{
  "arch": "tc_resnet",
  "model": "CTC audio transcriber",
  "dataset": "short read English sentences (LibriTTS-R)",
  "train_examples": 26041,
  "noise_aug": 0.01,
  "input": "waveform_16khz",
  "tokenizer": "word",
  "vocab_size": 5132,
  "norm": "batchnorm",
  "hidden_act": "relu",
  "depths": [2, 2, 4, 2],
  "kernel_size": 9,
  "wave_channels": 128,
  "wave_strides": [5, 2, 2, 2, 2, 2],
  "widths": [96, 112, 144, 176],
  "init": "lecun_normal",
  "residual_init": "zero_last",
  "optimizer": "adamw",
  "learning_rate": 0.002,
  "beta1": 0.85,
  "beta2": 0.99,
  "eps": 1e-08,
  "max_grad_norm": 3.0,
  "max_steps": 13100,
  "batch_size": 64,
  "epochs": 32.2,
  "lr_schedule": "cosine",
  "final_lr_fraction": 0.01,
  "warmup_steps": 1310,
  "weight_decay": 0.1
}
Rows from block 4 of a small CTC audio transcriber, named by matrix and row number. Rows with one number belong to one channel. Each number is 128 + 32 x the weight over its row's rms, rounded and kept within 0 to 255. All counts start at 0. Numbers have three digits each.
After each channel's rows are labels from the 100 clips, of 14976, where the channel reaches its highest value: "strongest on" is what is common among them. Only what is clearly more common there than usual is listed. The data: short read English sentences (LibriTTS-R). In brackets: how many of the 100, against the usual share in percent.
# convs0: first width-9 conv (model.blocks.4.convs.0.weight, 144x112x9, each kernel summed), inputs 0-111
# convs1: second width-9 conv (model.blocks.4.convs.1.weight, 144x144x9, transposed, each kernel summed), outputs 0-71

convs0.73:122139112016126136083104114111168125123135113134152071161085061102111074176141139179092133153148091152133041102152101150125123069060127133154134143079137110102123134095070101126081151150082183119150120102111125127114164111143124105106118062106156100114135140061180118048105116113132138151143127122167125128146099115118135059146132125110
convs1.73:138099152093109209151140143064104100191148072140164115094093103123129137124081140165207109178124115144190116156142114137133151123088134125156118175098125181171141114122077126140123151066129081095103157108134125133178
strongest on: voice: male (72 vs 46.3)

convs0.115:141132084095136170132141107108112131116056128147126098164132060088132128130107119109106151111065120136164137119178062114148080147070107138120105070072140091145101150099097138156115176093039113065121149096088113133104116101136019119082123118103118125104075154120124136147162111114162095169111118110132153124138120135150149056178116092177
convs1.115:198209089087136100094116096132099157108149157148125151182129122106144194167101143110111144122085171127168137143144134206105118153122089136108115126091152193088167155161129142132162111066094119151121084145168086088165
strongest on: the word "is" (31 vs 8.1)

convs0.27:111104129069124152090115121152083177074108048144083124148150123134114070135143102086109123059109082116137123083133122045131045101134135090160108133115136120151116195114119109151091078033143080181126101169093098111118105105133116058075116126115120131139138081095093102119104137112142108139166101150168154131088092102115140133120112133089
convs1.27:120178163095099113105067105177126109056181173108090122172154120128136143112165174131117190105104073171102114123145136140130147095128123097119126131046145212089171131133169100133164178132135086100172151142108136188156
strongest on: the word "you" (45 vs 14.8)

convs0.89:038151115131104118127123078060075155160113119121121161149065051121134105162109118089112069178157155099036137169066101134129130094111108156085186137164159117163123058140083162145105196119137135113132085088116119104110119125121090128119115159113178141091105151117082121140126100161109134112077129102119119136134088136120134097121090131186
convs1.89:095111174085091135111146127155173046119121092132112166160125135157129103135173172156148179189146172088111082109157166079076098144151163105167150090121159154108173111152139187149131092153107145145169141116095121161176
strongest on: the word "was" (53 vs 9.6)

convs0.117:165099151079046165110144101079074100153161071148164151151139157134133066109082119121108123127164108112115108118117131072131076082166167124122134100069153115143146077100125171108115163069100094152157144137079097125115123154107139079033082132120102125137132095173130113043140131126131144134100091175131105116165085106093137145131069153110
convs1.117:152122175108076089148091133109134151141119167118121119112129122133116185116124144148147190110095149102138163059126192125143138136064114145133096110105136176080108129133116117085131138118113211117143121159139085201124
strongest on: voice: female (81 vs 53.7)

convs0.134:111139092106149133149141054150133144096112090110145126125133154075121127110169089099165123122126135128185120109133155143113146098111127109115097123099099079091112114102126055132134100155051137138095142100152126090053099098138172107146121131083106131092145130104143035139110137088000081104104126131071138101094153073104142126143101125136
convs1.134:132145112123133156165168091162150103114132106101168086083100120154123128159126144110084186143054095143138088090122161113127101174091180153090099088115059080112149064151087125170160124108138083089095090102145190143098
strongest on: the word "you" (39 vs 14.8)

convs0.86:129134094137141143102142094109128137153113133100100099111107125130103136078137157108124108109136060047153069093109156089071174122099127094129140091072149130108101133119075031116128132086096096149141138071103140107136206119109187129132168041110142125112097097075100145141117099142150145095136113108133189100049140170155075140121113103126
convs1.86:093113155149105192118146097122150117069129068168158122128148135076090140187186165118148161075162113168136118100109127133120157155090141126106179123171111129153137177122138132123123158123155099059090119112112181106154
strongest on: voice: male (73 vs 46.3)

convs0.10:059098107167126077102097114083113119162143134108165136134082173087122152148083142141065122110158124076103190113146143092139110095135122075092139144093165080148113128104137165132133187145155131109117075151105073113092108112137093080089092166164081111119041098133140103150116121050102108077108123121089064129107091116123153148068093125117
convs1.10:162139130095223119106161081100103151093143153131132142123119125080141162094135133179116147152103145123100073129135134091133185147198093104160150122173177129086159088112125104176133125132139173147107069106216078193207
strongest on: voice: female (84 vs 53.7)

convs0.66:110128131110097092112094133167163157138087137123107102139116059120088140128122089089143138046125110139163163141151110088102087074078075101104132149066183133054088199126112109098106123156100069126068106087176110044132159107152113123092168105109105078108098132144121127121084118120132096118143096110089105154151076126102108069134161127118
convs1.66:123117129067130146138182183075126136102126125141082096168118084111100159167131120157162107145172065105165072139059121127097129058110134109113094118090115144133175132159074094138147108121133109144184100171137142162081
strongest on: the word "was" (36 vs 9.6)

convs0.97:133124135120070103159134123069099097103140169110070099112118137093154142118111126164116123122135075140147135054141085138105154151160103102141091077040146128116085140043088082149156162142085107105141114070130153072114119115155106150103116077134123109061141108097120122147168071111158117148132119084088169107097100172149082075151057136108
convs1.97:104178181111146110163072104081126205125100108081194128134135112143179116133127140110113124149142098150101082112151120102108126124028114099143135088188146063099143136127122145159140094140113153183124185116136105207162
strongest on: the word "not" (34 vs 6.2)

convs0.28:063127079187130075183128170104150161105108174114076103138098103131169146112171120119112132109110085097134125115104082138146145115103087134152132131102079121075061108078112133109089103125085160059123121134171154113088179118125066136097139072102131092092039135068158131149144111165167108139130145100131143110081108147140087062132110098152
convs1.28:135144104106112095139127123119106154125172181126126180181142140088134095227131141067089143129082110209194117038100098124127134082161114094159105149062082160130138171140101121169154151107120071116124106173171081136155
strongest on: voice: male (80 vs 46.3); the word "you" (40 vs 14.8)

convs0.85:135107111109110100121096112157088052125159113117145158099129211131138110119086053091134117147092136088141097116053109125126123099144121108101140125113142109137170086116124138104118125146139092109104091150153162111133142130092111048123102141115127137048104135070113066121116114060028099093125113153114053140126116110093149145083053110125
convs1.85:153171167140191126118100120162068142129060081098129092166114081145144198130072160110129150089077100133123124112156090122130223132153129166152142106154087095108138085135128095127133158144169112151090081102162093229198
strongest on: voice: female (83 vs 53.7)

convs0.41:108148137055145082113088116115183094132078111173087156169172121107128132166169160097141097124124127107124114119127083125047154095145135115115114225138068064174128162118145124129089147091146152081134067108069093125126081138100113115077077089123128125061085098168099130100140130114129112148131095138070087125184130130152123102101115105138
convs1.41:173135111127164133114131103119069139130141134133135127139121127135083096151106106158120115169142150134120134171159101101052158103056161101101145166157155073106104126081119100061129210180191123129148098102093099186143
strongest on: voice: female (82 vs 53.7); the word "is" (35 vs 8.1); the word "it" (34 vs 12.1)

convs0.90:175209120143119139113147076082081126103159065131092158103155035149147103137098078115117089143125152138118097141138086110124094102086155141144123103105097160083139077074129167187119103120130107103190138073077163112095064131099095122053120131126141143108126153132120140097146126119151098169126093178159106113131172131144191109186124162135
convs1.90:127135141144124155102144097092097118131190106146129183115156105109097153082158121121156114113137103151196174145165086151103132110064100144097145136165183103113136152056217175118174179163148171142077123119107124159160
strongest on: voice: female (87 vs 53.7)

convs0.76:126077164125139139124138057131205070110116139065070081058126070135103110118161130136142108113073185176162151108126133137144177124133107132147091109144105123063154146107116194114122093057179103132129141136090156154145133126110129134124101186145119137120128095115147133132121149135152132081160087159156157121146141104192171101133133071039
convs1.76:106151085106127088161137149105107101155134105120167155124110190101139142122121076083127148146129103168105187116183102086051138165080131107118096132139134115170067119147110185104122167079179082113132122126129080115079
strongest on: voice: female (85 vs 53.7)

convs0.17:159100156121098189145146050101125123069144064089134081116118136178138127148072145114127110138146129099095129125139119109123058132102187126128093094112096118080145089131166088112165152084171177133091128152089110105102095175122136171127085146111148125144092099143086107105140128073098081122120130231127145130102114105072133126147096156044
convs1.17:120157113117081103150161146124152105118151068088099103112102119059199137111113104096092160140110129147123144080148103155098175144108111160056141144103142117044082124170162079159149128175126145134192103077090153140131
strongest on: voice: female (100 vs 53.7)

convs0.49:116129153156093114123095031136091081076139129125099153110143153161116127136086072117162104119073141104154112059123101149131108113121104137132071072052119141102132116144171141155126110053119067163114119127130110045119100142132151125132045150131115146084170104141118097082144110073079098085101091093087189113130110120133117116146123121093
convs1.49:140157204156122107083128161109083145124094101105121075132057108080139068177136127117084131111187089191123094159170152067174129141148170138113129154131065149141173160095177131101109129145131091145087122070099130129114
strongest on: the word "must" (30 vs 1.5)

convs0.5:136099089130108061129093118133066125124122132136103120102120116117104124106108104118141124078108140102116122132117150119096152148143072116094094093120132099151101127166115129132103145141148104134090103127112180099120165085101121098153108094121112110084121104055115045160117063071035101117149097090000106129080092089129072157102098129141
convs1.5:082164169143187125159120095105049189122117135178083124117080132063076094124145127163163097123123102171104116172181116149135174134186143112120124164175119066107146094123119094090123168213127135177146127125111157163130
strongest on: the word "to" (34 vs 14.2)

convs0.29:053129149121111142125082110123118091168095113079171095084095065149083101174111131153127113157143143097162093081125088085084067077116081098138139130144112085126116139093099156104116111159176069101145052143125119100127124116109119095062096093127113110114108140136176087118064118071103135104132086125125140122146111096140147141117139097236
convs1.29:166147109131178144156098168124153131172108110136137161165131139190115110081165146128130165148200070161190121127166065064114166159107147161129149084160090129174104085139141149147145165121145116093093047162145080212103
strongest on: the word "he" (33 vs 11.1)

convs0.0:130128118165099183072145112062066141117128110061096119109074104145159097081073094167138091121152143098140117166111114177143137153106141162091092099107085184156132086104123098131120196135152126125132131085078148046131079147117135146103107144116162131087109102095108143155143093077118136163104080117103096172078073132129153138159133190076
convs1.0:121133160126117075113168117076142119113143155100163088120176116094129097149131110167093163162101141137108177131217064095162152132146127113129122148090146114142117130155169156163086153132089093111069177174085148144161
strongest on: the word "not" (34 vs 6.2); the word "no" (25 vs 3.3)

convs0.1:129119122073121189151116102137099129162113102119101088142030114071114059119158146096139075122150112117136096134098156101107138065076067120137108109167165098137114084072091140122075156071099125147107095149095094094147141079101137088080115159081129100167096086083126079145114134101104121093140183122127128130070088142098176117109126100156
convs1.1:105188141171157107167102152120098077169117135098122165162089108117192125182138098203146193162155133152156121127093149152108131148174117163128153166133128138141116079122090117156144126105079092171130204146122146181167
strongest on: the word "the" (53 vs 24.7)

convs0.141:086192134117140169039174073132106069066104114122079146095094133169129103128072071140090121094115166102116114133147116118133080122142150094151122137122126160144117097120152107142143096071156107137122146141103156063124104133104142127129077103128107093115140094064190065094151137104069141179131134138100159082094143115081125143155086206113
convs1.141:102135199097137131149092080134150091096085140090222090156142115122138115135147140165126144113105092167033100100106088089101146194069174135149139127103130146095151151101122083176135140151148104079156134134132162214138
strongest on: the word "what" (28 vs 4.9)

convs0.101:107129174119119141080100122065031139133120109149112120113128087149175109074067182163087118114146098104098124133141142105105172148146145108136127107093172121210116085116119127186158126129080185123141104102107150095129069168090129061109135134133133092121142069110110174065117142090138139138081107136086171086123136157133160090140095157068
convs1.101:090094151140120172117178144144179163074138151068201111101186119144117109182190138171130162101129126138101160111104124085142080082097081145166127100162123121102142164100135105173122140104103169112103133187152177091164
strongest on: the word "not" (47 vs 6.2)

convs0.121:161108116107115146101147102133076105129146107084128134143155096173091125156043127121093087188089057133118088139109085053093117110150148129078085103074074160159188114107130095153148141147137154129084122123084068153104129131138145111101105046117091137124130081095147109125104124072121063123118167120121180129103136101069101082093114144143
convs1.121:138136142174125192181126091159150145084105158070131135108191120172088172137118123162190127147149081131187136143090125121145195129103116117064127118103150157155111107193136126092145131115155150153128104126179173138078
strongest on: voice: female (90 vs 53.7)