Weights of a small CTC audio transcriber.
Training: adamw at rate 0.002, batches of 64.
Rows from block 4 of a small CTC audio transcriber, named by matrix and row number. Rows with one number belong to one channel. Each number is 200 + 40 x the weight over its row's rms, rounded and kept within 0 to 999. All counts start at 0.
After each channel's rows are labels from the 100 clips, of 14976, where the channel reaches its highest value: "responds to" is what is common among them. Only what is clearly more common there than usual is listed. The data: short read English sentences (LibriTTS-R).
# convs0: first width-9 conv (model.blocks.4.convs.0.weight, 144x112x9, each kernel summed), inputs 0-111
# convs1: second width-9 conv (model.blocks.4.convs.1.weight, 144x144x9, transposed, each kernel summed), outputs 0-71

convs0.137,159,179,207,235,141,127,190,177,160,213,244,232,180,227,227,240,188,105,182,147,206,227,125,204,162,172,150,154,181,203,209,237,240,233,216,172,145,211,196,171,127,203,164,208,201,188,124,208,221,187,239,207,123,190,182,226,211,184,152,243,142,199,189,125,194,144,198,213,249,220,165,153,190,236,234,179,160,203,142,190,160,230,171,173,186,144,187,210,101,179,132,240,304,168,204,108,183,203,177,117,243,214,195,165,250,129,148,224,201,170,157,173
convs1.137,148,237,234,253,172,258,203,227,267,198,232,165,188,173,135,121,236,135,295,225,275,249,223,202,234,275,219,201,241,173,215,220,223,214,203,236,167,141,216,203,206,164,266,146,235,228,172,173,206,191,166,237,166,191,187,195,205,233,217,223,208,208,246,202,181,147,206,190,127,205,218,151
responds to: voice: female

convs0.47,150,188,186,232,126,225,199,207,256,93,256,163,182,200,210,153,279,155,187,160,156,208,221,240,225,190,233,214,90,211,200,235,240,188,78,265,173,154,142,187,120,162,189,227,160,175,217,215,231,239,180,212,167,148,177,158,217,188,190,245,216,197,258,261,136,268,173,163,178,131,190,184,162,185,227,144,218,152,171,208,175,205,188,127,196,219,102,182,245,165,186,201,173,188,196,208,170,205,171,174,254,221,199,232,195,241,245,207,209,206,143,199
convs1.47,215,205,167,184,179,189,308,191,258,142,211,176,293,145,288,236,158,122,237,173,192,224,234,203,200,145,214,245,189,207,247,121,209,210,230,212,254,239,181,165,159,221,247,246,208,237,176,178,119,86,229,227,215,208,171,248,147,187,243,240,163,213,230,242,187,214,268,241,167,165,264,211
responds to: the word "was"

convs0.65,185,213,169,223,187,144,210,218,177,209,200,183,125,201,186,215,106,206,189,201,191,234,180,203,196,119,202,188,189,174,171,166,219,130,151,146,199,234,182,173,163,174,164,206,175,219,152,144,155,207,109,297,199,212,171,262,169,183,231,227,206,122,258,133,137,179,228,232,68,177,185,164,98,142,214,181,138,227,211,239,202,159,226,199,176,167,161,164,173,239,222,215,166,186,160,216,260,147,212,213,182,139,215,177,103,186,199,224,193,181,165,212
convs1.65,311,238,174,189,219,206,155,172,178,190,168,192,194,154,285,117,181,130,249,221,202,156,173,238,212,271,159,199,179,257,209,183,170,242,182,178,170,243,138,156,139,238,251,218,196,204,182,174,160,148,174,182,199,206,160,183,192,276,210,172,170,196,178,185,178,248,212,168,185,242,130,197
responds to: voice: female

convs0.131,143,211,144,158,195,223,131,191,177,141,243,166,204,183,157,124,213,198,132,149,108,263,198,191,149,181,118,143,129,178,135,213,206,208,153,209,178,249,166,165,211,176,157,164,209,211,181,255,219,227,239,185,141,202,151,157,219,221,229,194,177,194,192,141,185,179,211,201,194,230,230,234,130,238,229,143,199,89,234,167,207,237,202,172,170,159,148,167,211,155,176,222,178,204,204,137,130,180,245,216,235,143,209,199,164,85,168,217,247,219,214,176
convs1.131,232,171,161,167,164,186,199,144,188,234,185,142,212,147,162,187,239,237,270,309,191,269,169,170,158,155,199,197,169,216,171,199,177,201,236,228,175,237,190,212,270,206,185,216,209,237,252,155,216,183,193,235,198,142,189,164,233,306,204,239,217,186,144,200,237,186,177,193,197,158,178,172
responds to: voice: female

convs0.77,199,216,173,149,246,192,251,202,167,232,213,224,160,185,153,241,125,193,210,180,175,158,235,163,177,234,188,198,229,236,190,88,202,202,211,163,220,217,174,180,168,156,165,146,182,224,199,146,215,152,204,224,177,83,257,223,159,163,192,185,151,238,95,270,205,235,191,249,98,172,187,142,169,149,202,132,255,128,166,216,160,169,188,165,200,211,245,195,227,225,191,201,190,187,93,232,192,219,184,159,190,203,264,234,180,223,233,192,239,256,270,195
convs1.77,246,201,155,200,157,192,170,181,203,135,222,193,144,206,194,158,196,245,191,160,173,182,230,213,231,245,216,164,177,229,228,163,212,228,262,196,143,216,232,224,181,120,155,164,109,210,176,185,175,166,151,246,181,239,218,249,171,169,272,169,137,212,194,214,204,156,148,105,253,196,67,167
responds to: voice: female

convs0.124,179,153,207,79,139,227,198,177,186,217,236,192,231,176,101,176,188,182,138,220,161,118,163,131,186,197,245,173,217,266,222,137,219,180,191,197,141,189,221,194,166,224,146,165,194,176,184,173,251,212,194,163,137,236,224,192,168,286,176,158,217,156,165,159,183,243,157,182,145,119,184,210,227,122,93,137,217,175,158,207,225,154,165,168,155,195,207,207,209,142,161,181,196,198,157,151,189,158,205,193,234,222,217,137,204,258,243,166,187,172,153,207
convs1.124,222,284,197,160,260,184,222,200,215,264,189,180,228,240,232,257,244,168,92,188,206,194,208,211,187,130,188,238,147,173,195,159,209,233,220,246,176,239,257,181,177,210,155,219,188,249,178,242,214,183,141,148,260,160,141,159,221,179,174,229,184,198,205,223,222,167,205,223,167,149,138,250
responds to: voice: female; the word "to"