Weights of a small CTC audio transcriber.
Model: 4.64M parameters, waveform 16khz input, arch tc_resnet, norm batchnorm, activation relu.
Training: adamw at rate 0.002, batches of 64.
Data: 26041 training examples, 32.2 epochs.
Rows from block 7 of a small CTC audio transcriber, named by matrix and row number. Rows with one number belong to one channel. Each number is 128 + 24 x the weight over its row's rms, rounded and kept within 0 to 255. All counts start at 0. After the name is the row's rms in percent of the matrix's.
After each channel's rows are labels from the 100 clips, of 14976, where the channel reaches its highest value: "responds to" is what is common among them. Only what is clearly more common there than usual is listed. The data: short read English sentences (LibriTTS-R). In brackets: how many of the 100.
# convs0: first width-9 conv (model.blocks.7.convs.0.weight, 144x144x9, each kernel summed), inputs 0-143
# convs1: second width-9 conv (model.blocks.7.convs.1.weight, 144x144x9, transposed, each kernel summed), outputs 0-143

convs0.87 101 [115 121 107 123  85 159 156 143 108 153 127 131 152 100 121 128 175  95 145 119 142 132 139 145  80 121 122 115 149  62 126 163 121 141 118 138 170 157 139 150 121 136 129  96 121 146  77 161  89 106  77 138 167 106 141 103 158 134 132  78 109 126 144 116 134 131 152 115 107 144 114 147 143 115 156 103 123 106 110  35 124 123 113  79 118 129  77 122 164 137 133 124 113 115 113 126 128 111 151 114 105 104 141 128 136 116 119 110 108 119  61 125 161 120 145 161  89 149 116 119 120 124 138 115 134 113 101 102  92 149 102 119 156  80 134 133 131 138 127 112 106 145 149 137]
convs1.87 091 [131  87 134 129 129 146  98 135 123  97  89 135 110 134 184 164 132 105 146 122 109 165 122 129 118 113 122 132 134 162 111 162 141 171 136 124 127 165 117 109 154 123  82  83 144 130 141  86 141 120 148 153 106 132 124 136 154  75 131  93  87 123 124 138 113 128 117  66 132 139 114 136 129 135 107 150 121 164 157 187 163 133 125 185  88 102 114 148 122 142 156 109 116 157 157  91  81 126 150 140 174 146 110 119 103 152 114 102 133 132 131 107 110 140 131  99 118 132 100 162 116 101  92 152 138 145 113 134 108 161 141 133 131 154 127  76  96 123 138  81 118 127 113 152]
responds to: the word "i" (83)

convs0.111 089 [125 107 125 115 147 169 113 154 125  68 104  98 128 104 131  97 159 129 121  97 176 106 124 130 110 124 106 126  85 151  76 129 135 136 123 165 150 148 140  79 101 147 149  88 162 130 121  89 116 109 102 118 142 101 103 113 131 160 103 126 133 120 107 149 136  92 171 151 107 137  89 134 132  76  74 112 146 131 129 110  85 113 150 145 117 103  94 114 148  97 126 134 106 104 111 109  94 133 144 138 136 131 113 115 155  98 153 132 120  80  68 154 119 126 115 117 104 146 114 132 135 138  87  86 133 137 143 102  99 124 112 165 111  87 154 100 139 118 125 127 132  92 101 133]
convs1.111 102 [159 116 121 139 125 139 129 117 146 128 135 125 124 101 164 143 159 149 133  93 144 158  92 151 123 119 111 127 110 144 110 172 130 165 139 131 113 122 125  90 157 127 119  59  88 127 175 136 131 156 167 158  91 150 135  83 122 143 135 113 142 153 162  77 133 108 130 121 152  73  93 155 151 142 155 117 114 139 121 140 113 112  86 152 130 146 118 123 118 160 147 169  85 114 171 105 127 129 167 149 113 164 103 104 156 123 126 133 107 172  90 153 102 108 135 121 110 135 114 154 128 128 125 149 138  92 137 123 102 128 198 124 108 135 138 143 101 151 109 125 146  84 142  97]
responds to: the word "i" (42)

convs0.68 096 [109  97 153 126 134 131 129 123  89 110 100 155  96 114 121  87 100  87 126 117 102 116  98 119 137 112 125 142 136 133  88 116 112 111 160 107 151 144 137 128 156 150 137  51 114 102 130 156 135 140 133 110  83 123 145 103  75 128 141  98  96 174 105 105 111 133 116 152  89 137 105 131 159  81  82 139 131  99 108 135 133 114  47 127 131 135 145 125 147 145 135 110  85  97 152 143 122 142  74 121 123 110 125 142 131 146 103 103 115  92 109 132 168 125 159 156 136 137 135 120 127 118 125  98 104 162  85 109 110  93 131 121 131 104 148 104 132 150 121 167 119 117  91 146]
convs1.68 095 [135 104 170 129 148 156 113 125 118 141 107 122 117 125 107 140 144 133 158 113 137  97 176 125 132 122 123 121 105 119 131 125 136 174 128 111  91 109 108  98 129  86 147 121 134 116 156 160 126 153 120 111 106 138 149 134 133 111 133 110 117 118 140 138 172 106 125 150 132  98 136 124  95 187  59 141 116 117  98 120  96 163 131 160 132 169  96 113 140  92 139 172 113 121 148 152 151 111 125 165 136 150  97 167 101 136 151 113 135  92  78 171 114 145  95 119 160  97 111  86 160 130 154 105 112 129 156 155  86 145 111  97 138 148 126 116 148 163 139 182  88 158 112 144]
responds to: the word "she" (33)

convs0.12 096 [ 90 143 121 121 145 130 139 111 140 138 122 117 137 129 118  86 123 105 146 147 112 123 144 126  99 124 165  85 122 118 160  58  78 143  98 126 145 116 132  92 101 145  50 127  98 115 138 113 136 167 106 155 135 141 141 156  61  54 142 145 123 117 102 148 146 129 132 118  99 149 149 140  93 112 103  90 163 161 169 118 146 127 152  98 142 142 110 115 162 141 100 141 137 105 134 133 103 152 129 105  86 136 110 130 131 125 130 148 146 170 114 126 149 118 147 121 134 113 138 133 152 139 107 103 134 131 117 127  93 144 148 131 153  94 135 137 119 137 123 105  51 115 108 117]
convs1.12 096 [113 114 117 148 139 130 115 125 148 122 131 169 129 155 157 120 134 100 164  92 151 140 111 130 117 127 165 113 153 143 101 158 100 158 102 107  87 120 106 137 133 139  67 132  97 139 110 118 146 111 145 151 120 156  89  71 101 112 113 123 112 134 154 139 100 107 122 128  80 118 115 131 131 136  94 135 142 147 117 168 120 104 134 168 115 126 132 130 150 145 122 101 125 130 127 118 135 135 138 158 138 165 150 118 123 153 124 132 158  84 162 208  74 118 157 155  87 116 103 131 103  96  81 131 161 124  96 133 123 160 119 159 108 134 109 138  86 125  77 117  86 153 101 139]
responds to: the word "i" (49); the word "he" (29)

convs0.1 099 [155 106 113 141 139  93 125 116  92  99 100 140 100 115 138 142 146  94 105  78 108 110 159 123 139 164 139 143 109 113 151 140 163  85 152 134 119 120 126 102  81  96 146 125 107 100 142 159 148 126 130  44 118 120 148 125 138 141 117 135 126 129 118 114 108 123 128  64 132 138 144 142 131 146 155 126 148 153 146  73  94 126 133 110 124 119 132 131 141  67  98  83  87 131 111  91 124 102 153 102 105 110 147 113 122 156 125 150 112 121 136  89 150 126 146 110 107 134 133 104 134 127 115 149 103 110 122  81  90  70 120  74 156 106 128 117  99 127 128 164 131 151 118 128]
convs1.1 104 [102  70 133 123 141 108  96 163 135 136 146 160 120 111 121 112  99 102 133 140 107 126 109 114 146 104 149 137 154 111 146  95 115 119 109 172 112 146 167 123 129 110 147 114 145 173 137 109 138 114 115 116 133 147 142 184 158 140 152 149 148 160 123 116  97 165 118 127 168 125 101 130  75 128 187 103 137 152 117  94 174 122 138 109 160 106 164 120 143 138 107 105 140 119 125 149  99 147 153  97 158 155 126 138 179 152 120 172 146 117 161 134 105  65 110 116 120 126 121  90  91 141 117 131 126 147 125  87 179 129 122 145 112 111 128 175 135 142 158 159 109 117 103 128]
responds to: the word "and" (34)

convs0.47 082 [113 157 116  91 110 118 163 144 115  65  90 144 107 120 134 148  99 119  81 141 117  98 132 106 124 142 136  83 126 158 139 126 124 142 154  78 147  92 140 136 141 138 143 165 135 119 103 148 142 120 119  52 113 131 115 126 127 112 154 118 132 114 130 113 133 113  80 118 124 101  96 103 145 143 100 102 137 105 126 132  99 202 115 115  94 151 122 144 105 124 188 186  88 155 131 146 116  91 118 117 102 133 146 105 121  76 162 133 131 145 145 136 100 109  89 143 107 110 145 120 178 126 127 110 140 130  94 126 137 111 130 112 129 123 112 128  92 141  87 130 124 134 101 129]
convs1.47 093 [125 162 122  39 133 115 128 133 151 178 116 115 108 125 133 121  87 122 147 112 161 124 149 151 137  64 126 160 131 106 131 116  59 147 154 107 133 131 116 127 144  96  91 107 140 101 170 115 104 140 107 124 112 124 116 181 137 139 146 136 105 111 159 127 133 101 125 105 107 134 110 131 126 177 120 146 155 165  92 133 149 137 147 123 129 148 137 120 108 124 100 126 145 114 161 133 100 120 177 137 145 157 133 127 101 168 155 110 162 147 126 119 124 121  88 150 116 100 154 117 116 132 119 109 141  88 150 134 117 148 194 134  89 155 139  95  92  97 133 110 132 129 154 125]
responds to: the word "it" (30)

convs0.99 104 [137  95  58 125  87 132 113 146 100 131  93 136 133 120 108 153 137  86 175 123 123  88  90 126 138  94 136  94 100 100 130  74 128 101  93 113 124 133 122 123 108 116 153  82 109 110 107 125 110 124  70 117 142 189 121 158  81 101 134  91 111 114 125 118  91 123 137 110 119 154  97 156  90 160 134 104 148 122 131 129 128 132 153 142 158 137 103 113 143 122 104 129 128 142 141 141 166 127 111 121 121 155 131  83  60 152 152 135 148 139 137  81 128 131 131 111 169 121 118  99 173 132 117 164 131 120 138 114 151 154 130 106 135 109 140 144 103  98 114 126 113 106 110 129]
convs1.99 099 [164 156  85 159 137 106 112 124 136 136  74 126  77 126  98 148 136 139 106 169 110 136 164 128 139 165  91  90  95 136 131 157  90 107 113 101  73  86 128 136 130  92 133 130 126 118 124 135 143 109 141 142 122 143 170 121 112 102 131 160 162 150 129 136 135 106 110 158  79 127 116 137 133 119 121 130 112 146  76 133 169 159 127 145 169  76 159 143 105 139 127  83 123 104 138 115 100 130  91 158 161 113 141 139 144 116 127  83 142 138 144 158 106 146 120 132 104 104  77 167 105 129 151 123 136 177 158 117 153 102 133 157 102 123 127  96 121 111 140 134 130 145 138 134]
responds to: the word "i" (44)

convs0.56 093 [153 161 124 144 143  91 137 120 159  66  89 134 134 151 128 143  74 124 125 102 108 130 139  93 119 113  97 141 139 127 127 145 155 111 153 120 122 129  97  99  52  88 110 147 117 113 177 143 121 123 133 128 113 113  95 108 113 117  96 132 101 115 112 119  95 121  61  97 129 132 142  92 129  70 128 138 141 125 125 116 133 129 122  95  93 132 115  85  99 169 104  95 167 139  82 124 103 118 157 123 128 127 127 128 134 139 109 116 134  64 128 127 124  99 156 172 107 135 135 117 132 126 130 138 140 128 115 148  56 120  96  94 154 111 125 120  98 147 122 131 124 138 133 137]
convs1.56 103 [111 120 146 108 106 129 111 142 125 119 110 102 167 140 135 131 133  76 160 106 103 121 112 121 145 114 147 136 152 156 151 142 111 131 140 140 103 124 167 151 152 168 112 133 184 121 115 124 119 123 144 138 171 146 129 135 131 127 115 162 150 100 121 106 133 124 110  99 141 140 167 139 155 130 144  84 114 105 151 137  87 110 150 118 195  61 114 107 100  96 129 102 130 142 132 156 149 103 132  85 135 131 183 152 128 174 147 147 154  76 132 173  91 156 109 122 154 107 144 140 134 152 133 125 174 124 150 131 178 132 149 142 172 126 127 112 106 163 130 134 116 146  96 160]
responds to: the word "and" (34)

convs0.133 100 [141 108 116 122 121  95 113 114  97 102 146 104 162  78 108 140 140  75 142  90 122 140 120 137 138 127 110 121 116 108 119 134 154 159 143 125 173 117 157  76 134 112 157 148 117  75 134 132 116  94  93 136 103 101 114  78 134  93 112 125 123 104 134 117 163  73 129 148 103 128 123  87 123 103 129 134 118 148 130 103 130 139 132 120 103 136 123  97 125 120 106 105  83 138 107 124 101 128 134  92 158 151  96  94  96 114 105 119 106 129  59 101 118 112 148 134 161 142 116 103 164 131 166 153 115 161  85 155  64 114 155 117 149 133 104 117 116 154 117  96 116 123 150 144]
convs1.133 102 [152  97 108 129  92 147 133  80 132 131 123 139 151 132 167 196 145 165 120 158 158 107 131 119 134 136 121 130 153 164 119 126  97 135 111 154 127 158 113 142 103 122 108 107 117 114 127  78 146 135 107 113 109 148 162 155  61 111 159 108 124 112 122 121 104 114 136 167 133 147 126 179 122 156 144  81 131 121 156 124 108 144 153 112 149 113 151 120  79 133 137 154 115 132 133 144 113  87 107 147 107 146 131 114 129 131 132 132 133 116 116 221 122 143 131 120 105 159 115 103 136 134 127 149 123 149 111 159 137 108 128 104  96  87  75 111  99 159 156  91 138 115 136 164]
responds to: the word "i" (47); the word "of" (28)

convs0.22 097 [132 142 103 129 114 107 141 115  93 144 114 121 141 152 137  86 135 124 157  98 139 141 138  91 144 156 119 110 159  64 140  63 152 157  97 125 143 105  75 125 161 140 131 145 118 144 112 105 137 122  97 124  88 114  75 111 103  96 121  86 108 137 105 114 132  89 102 112 132 134 115 106 109 123  94 131  86 101 100 112 131 125 131 112 103  98 112 143 139 103 159  91  79 117  88 139 154  47 102  99 139 105 127 105 102 112 106 133 114  80  91  98 147 118 135 112 119 140 117 121 134 142 136 120 124 133 111 120 115 120 129 146 170 143 107 103 134 149 140  99 109 143  95 142]
convs1.22 106 [ 92 121 158  98 163 128 123 125 119 110 119 189 121 129 131 190 188 139 126 159 146 148 138 103 101 156 130 130  74 147 141 127 120 141 113 113 104 127  72 130  98  71 148 145 108 114 105 120 103 137 107 130  83 145 139 156 120 126 146 131 113  96 133 112 121 110 152 113 148 155 105 128  99 171 119 142 130 124 169 127 141 168  77 100  99 173 107 125 102  82 137 135 110 119 102 149 118 167 155 164  98 145  91 136 134 140 136 143 130 120 149 151 106 144 112 156 123 102 159 147 117 125 120 142 164 132 115 134 158 133 123 177  99 126 122 116 144 181 129 117 121 116 116 102]
responds to: the word "i" (39); the word "you" (33)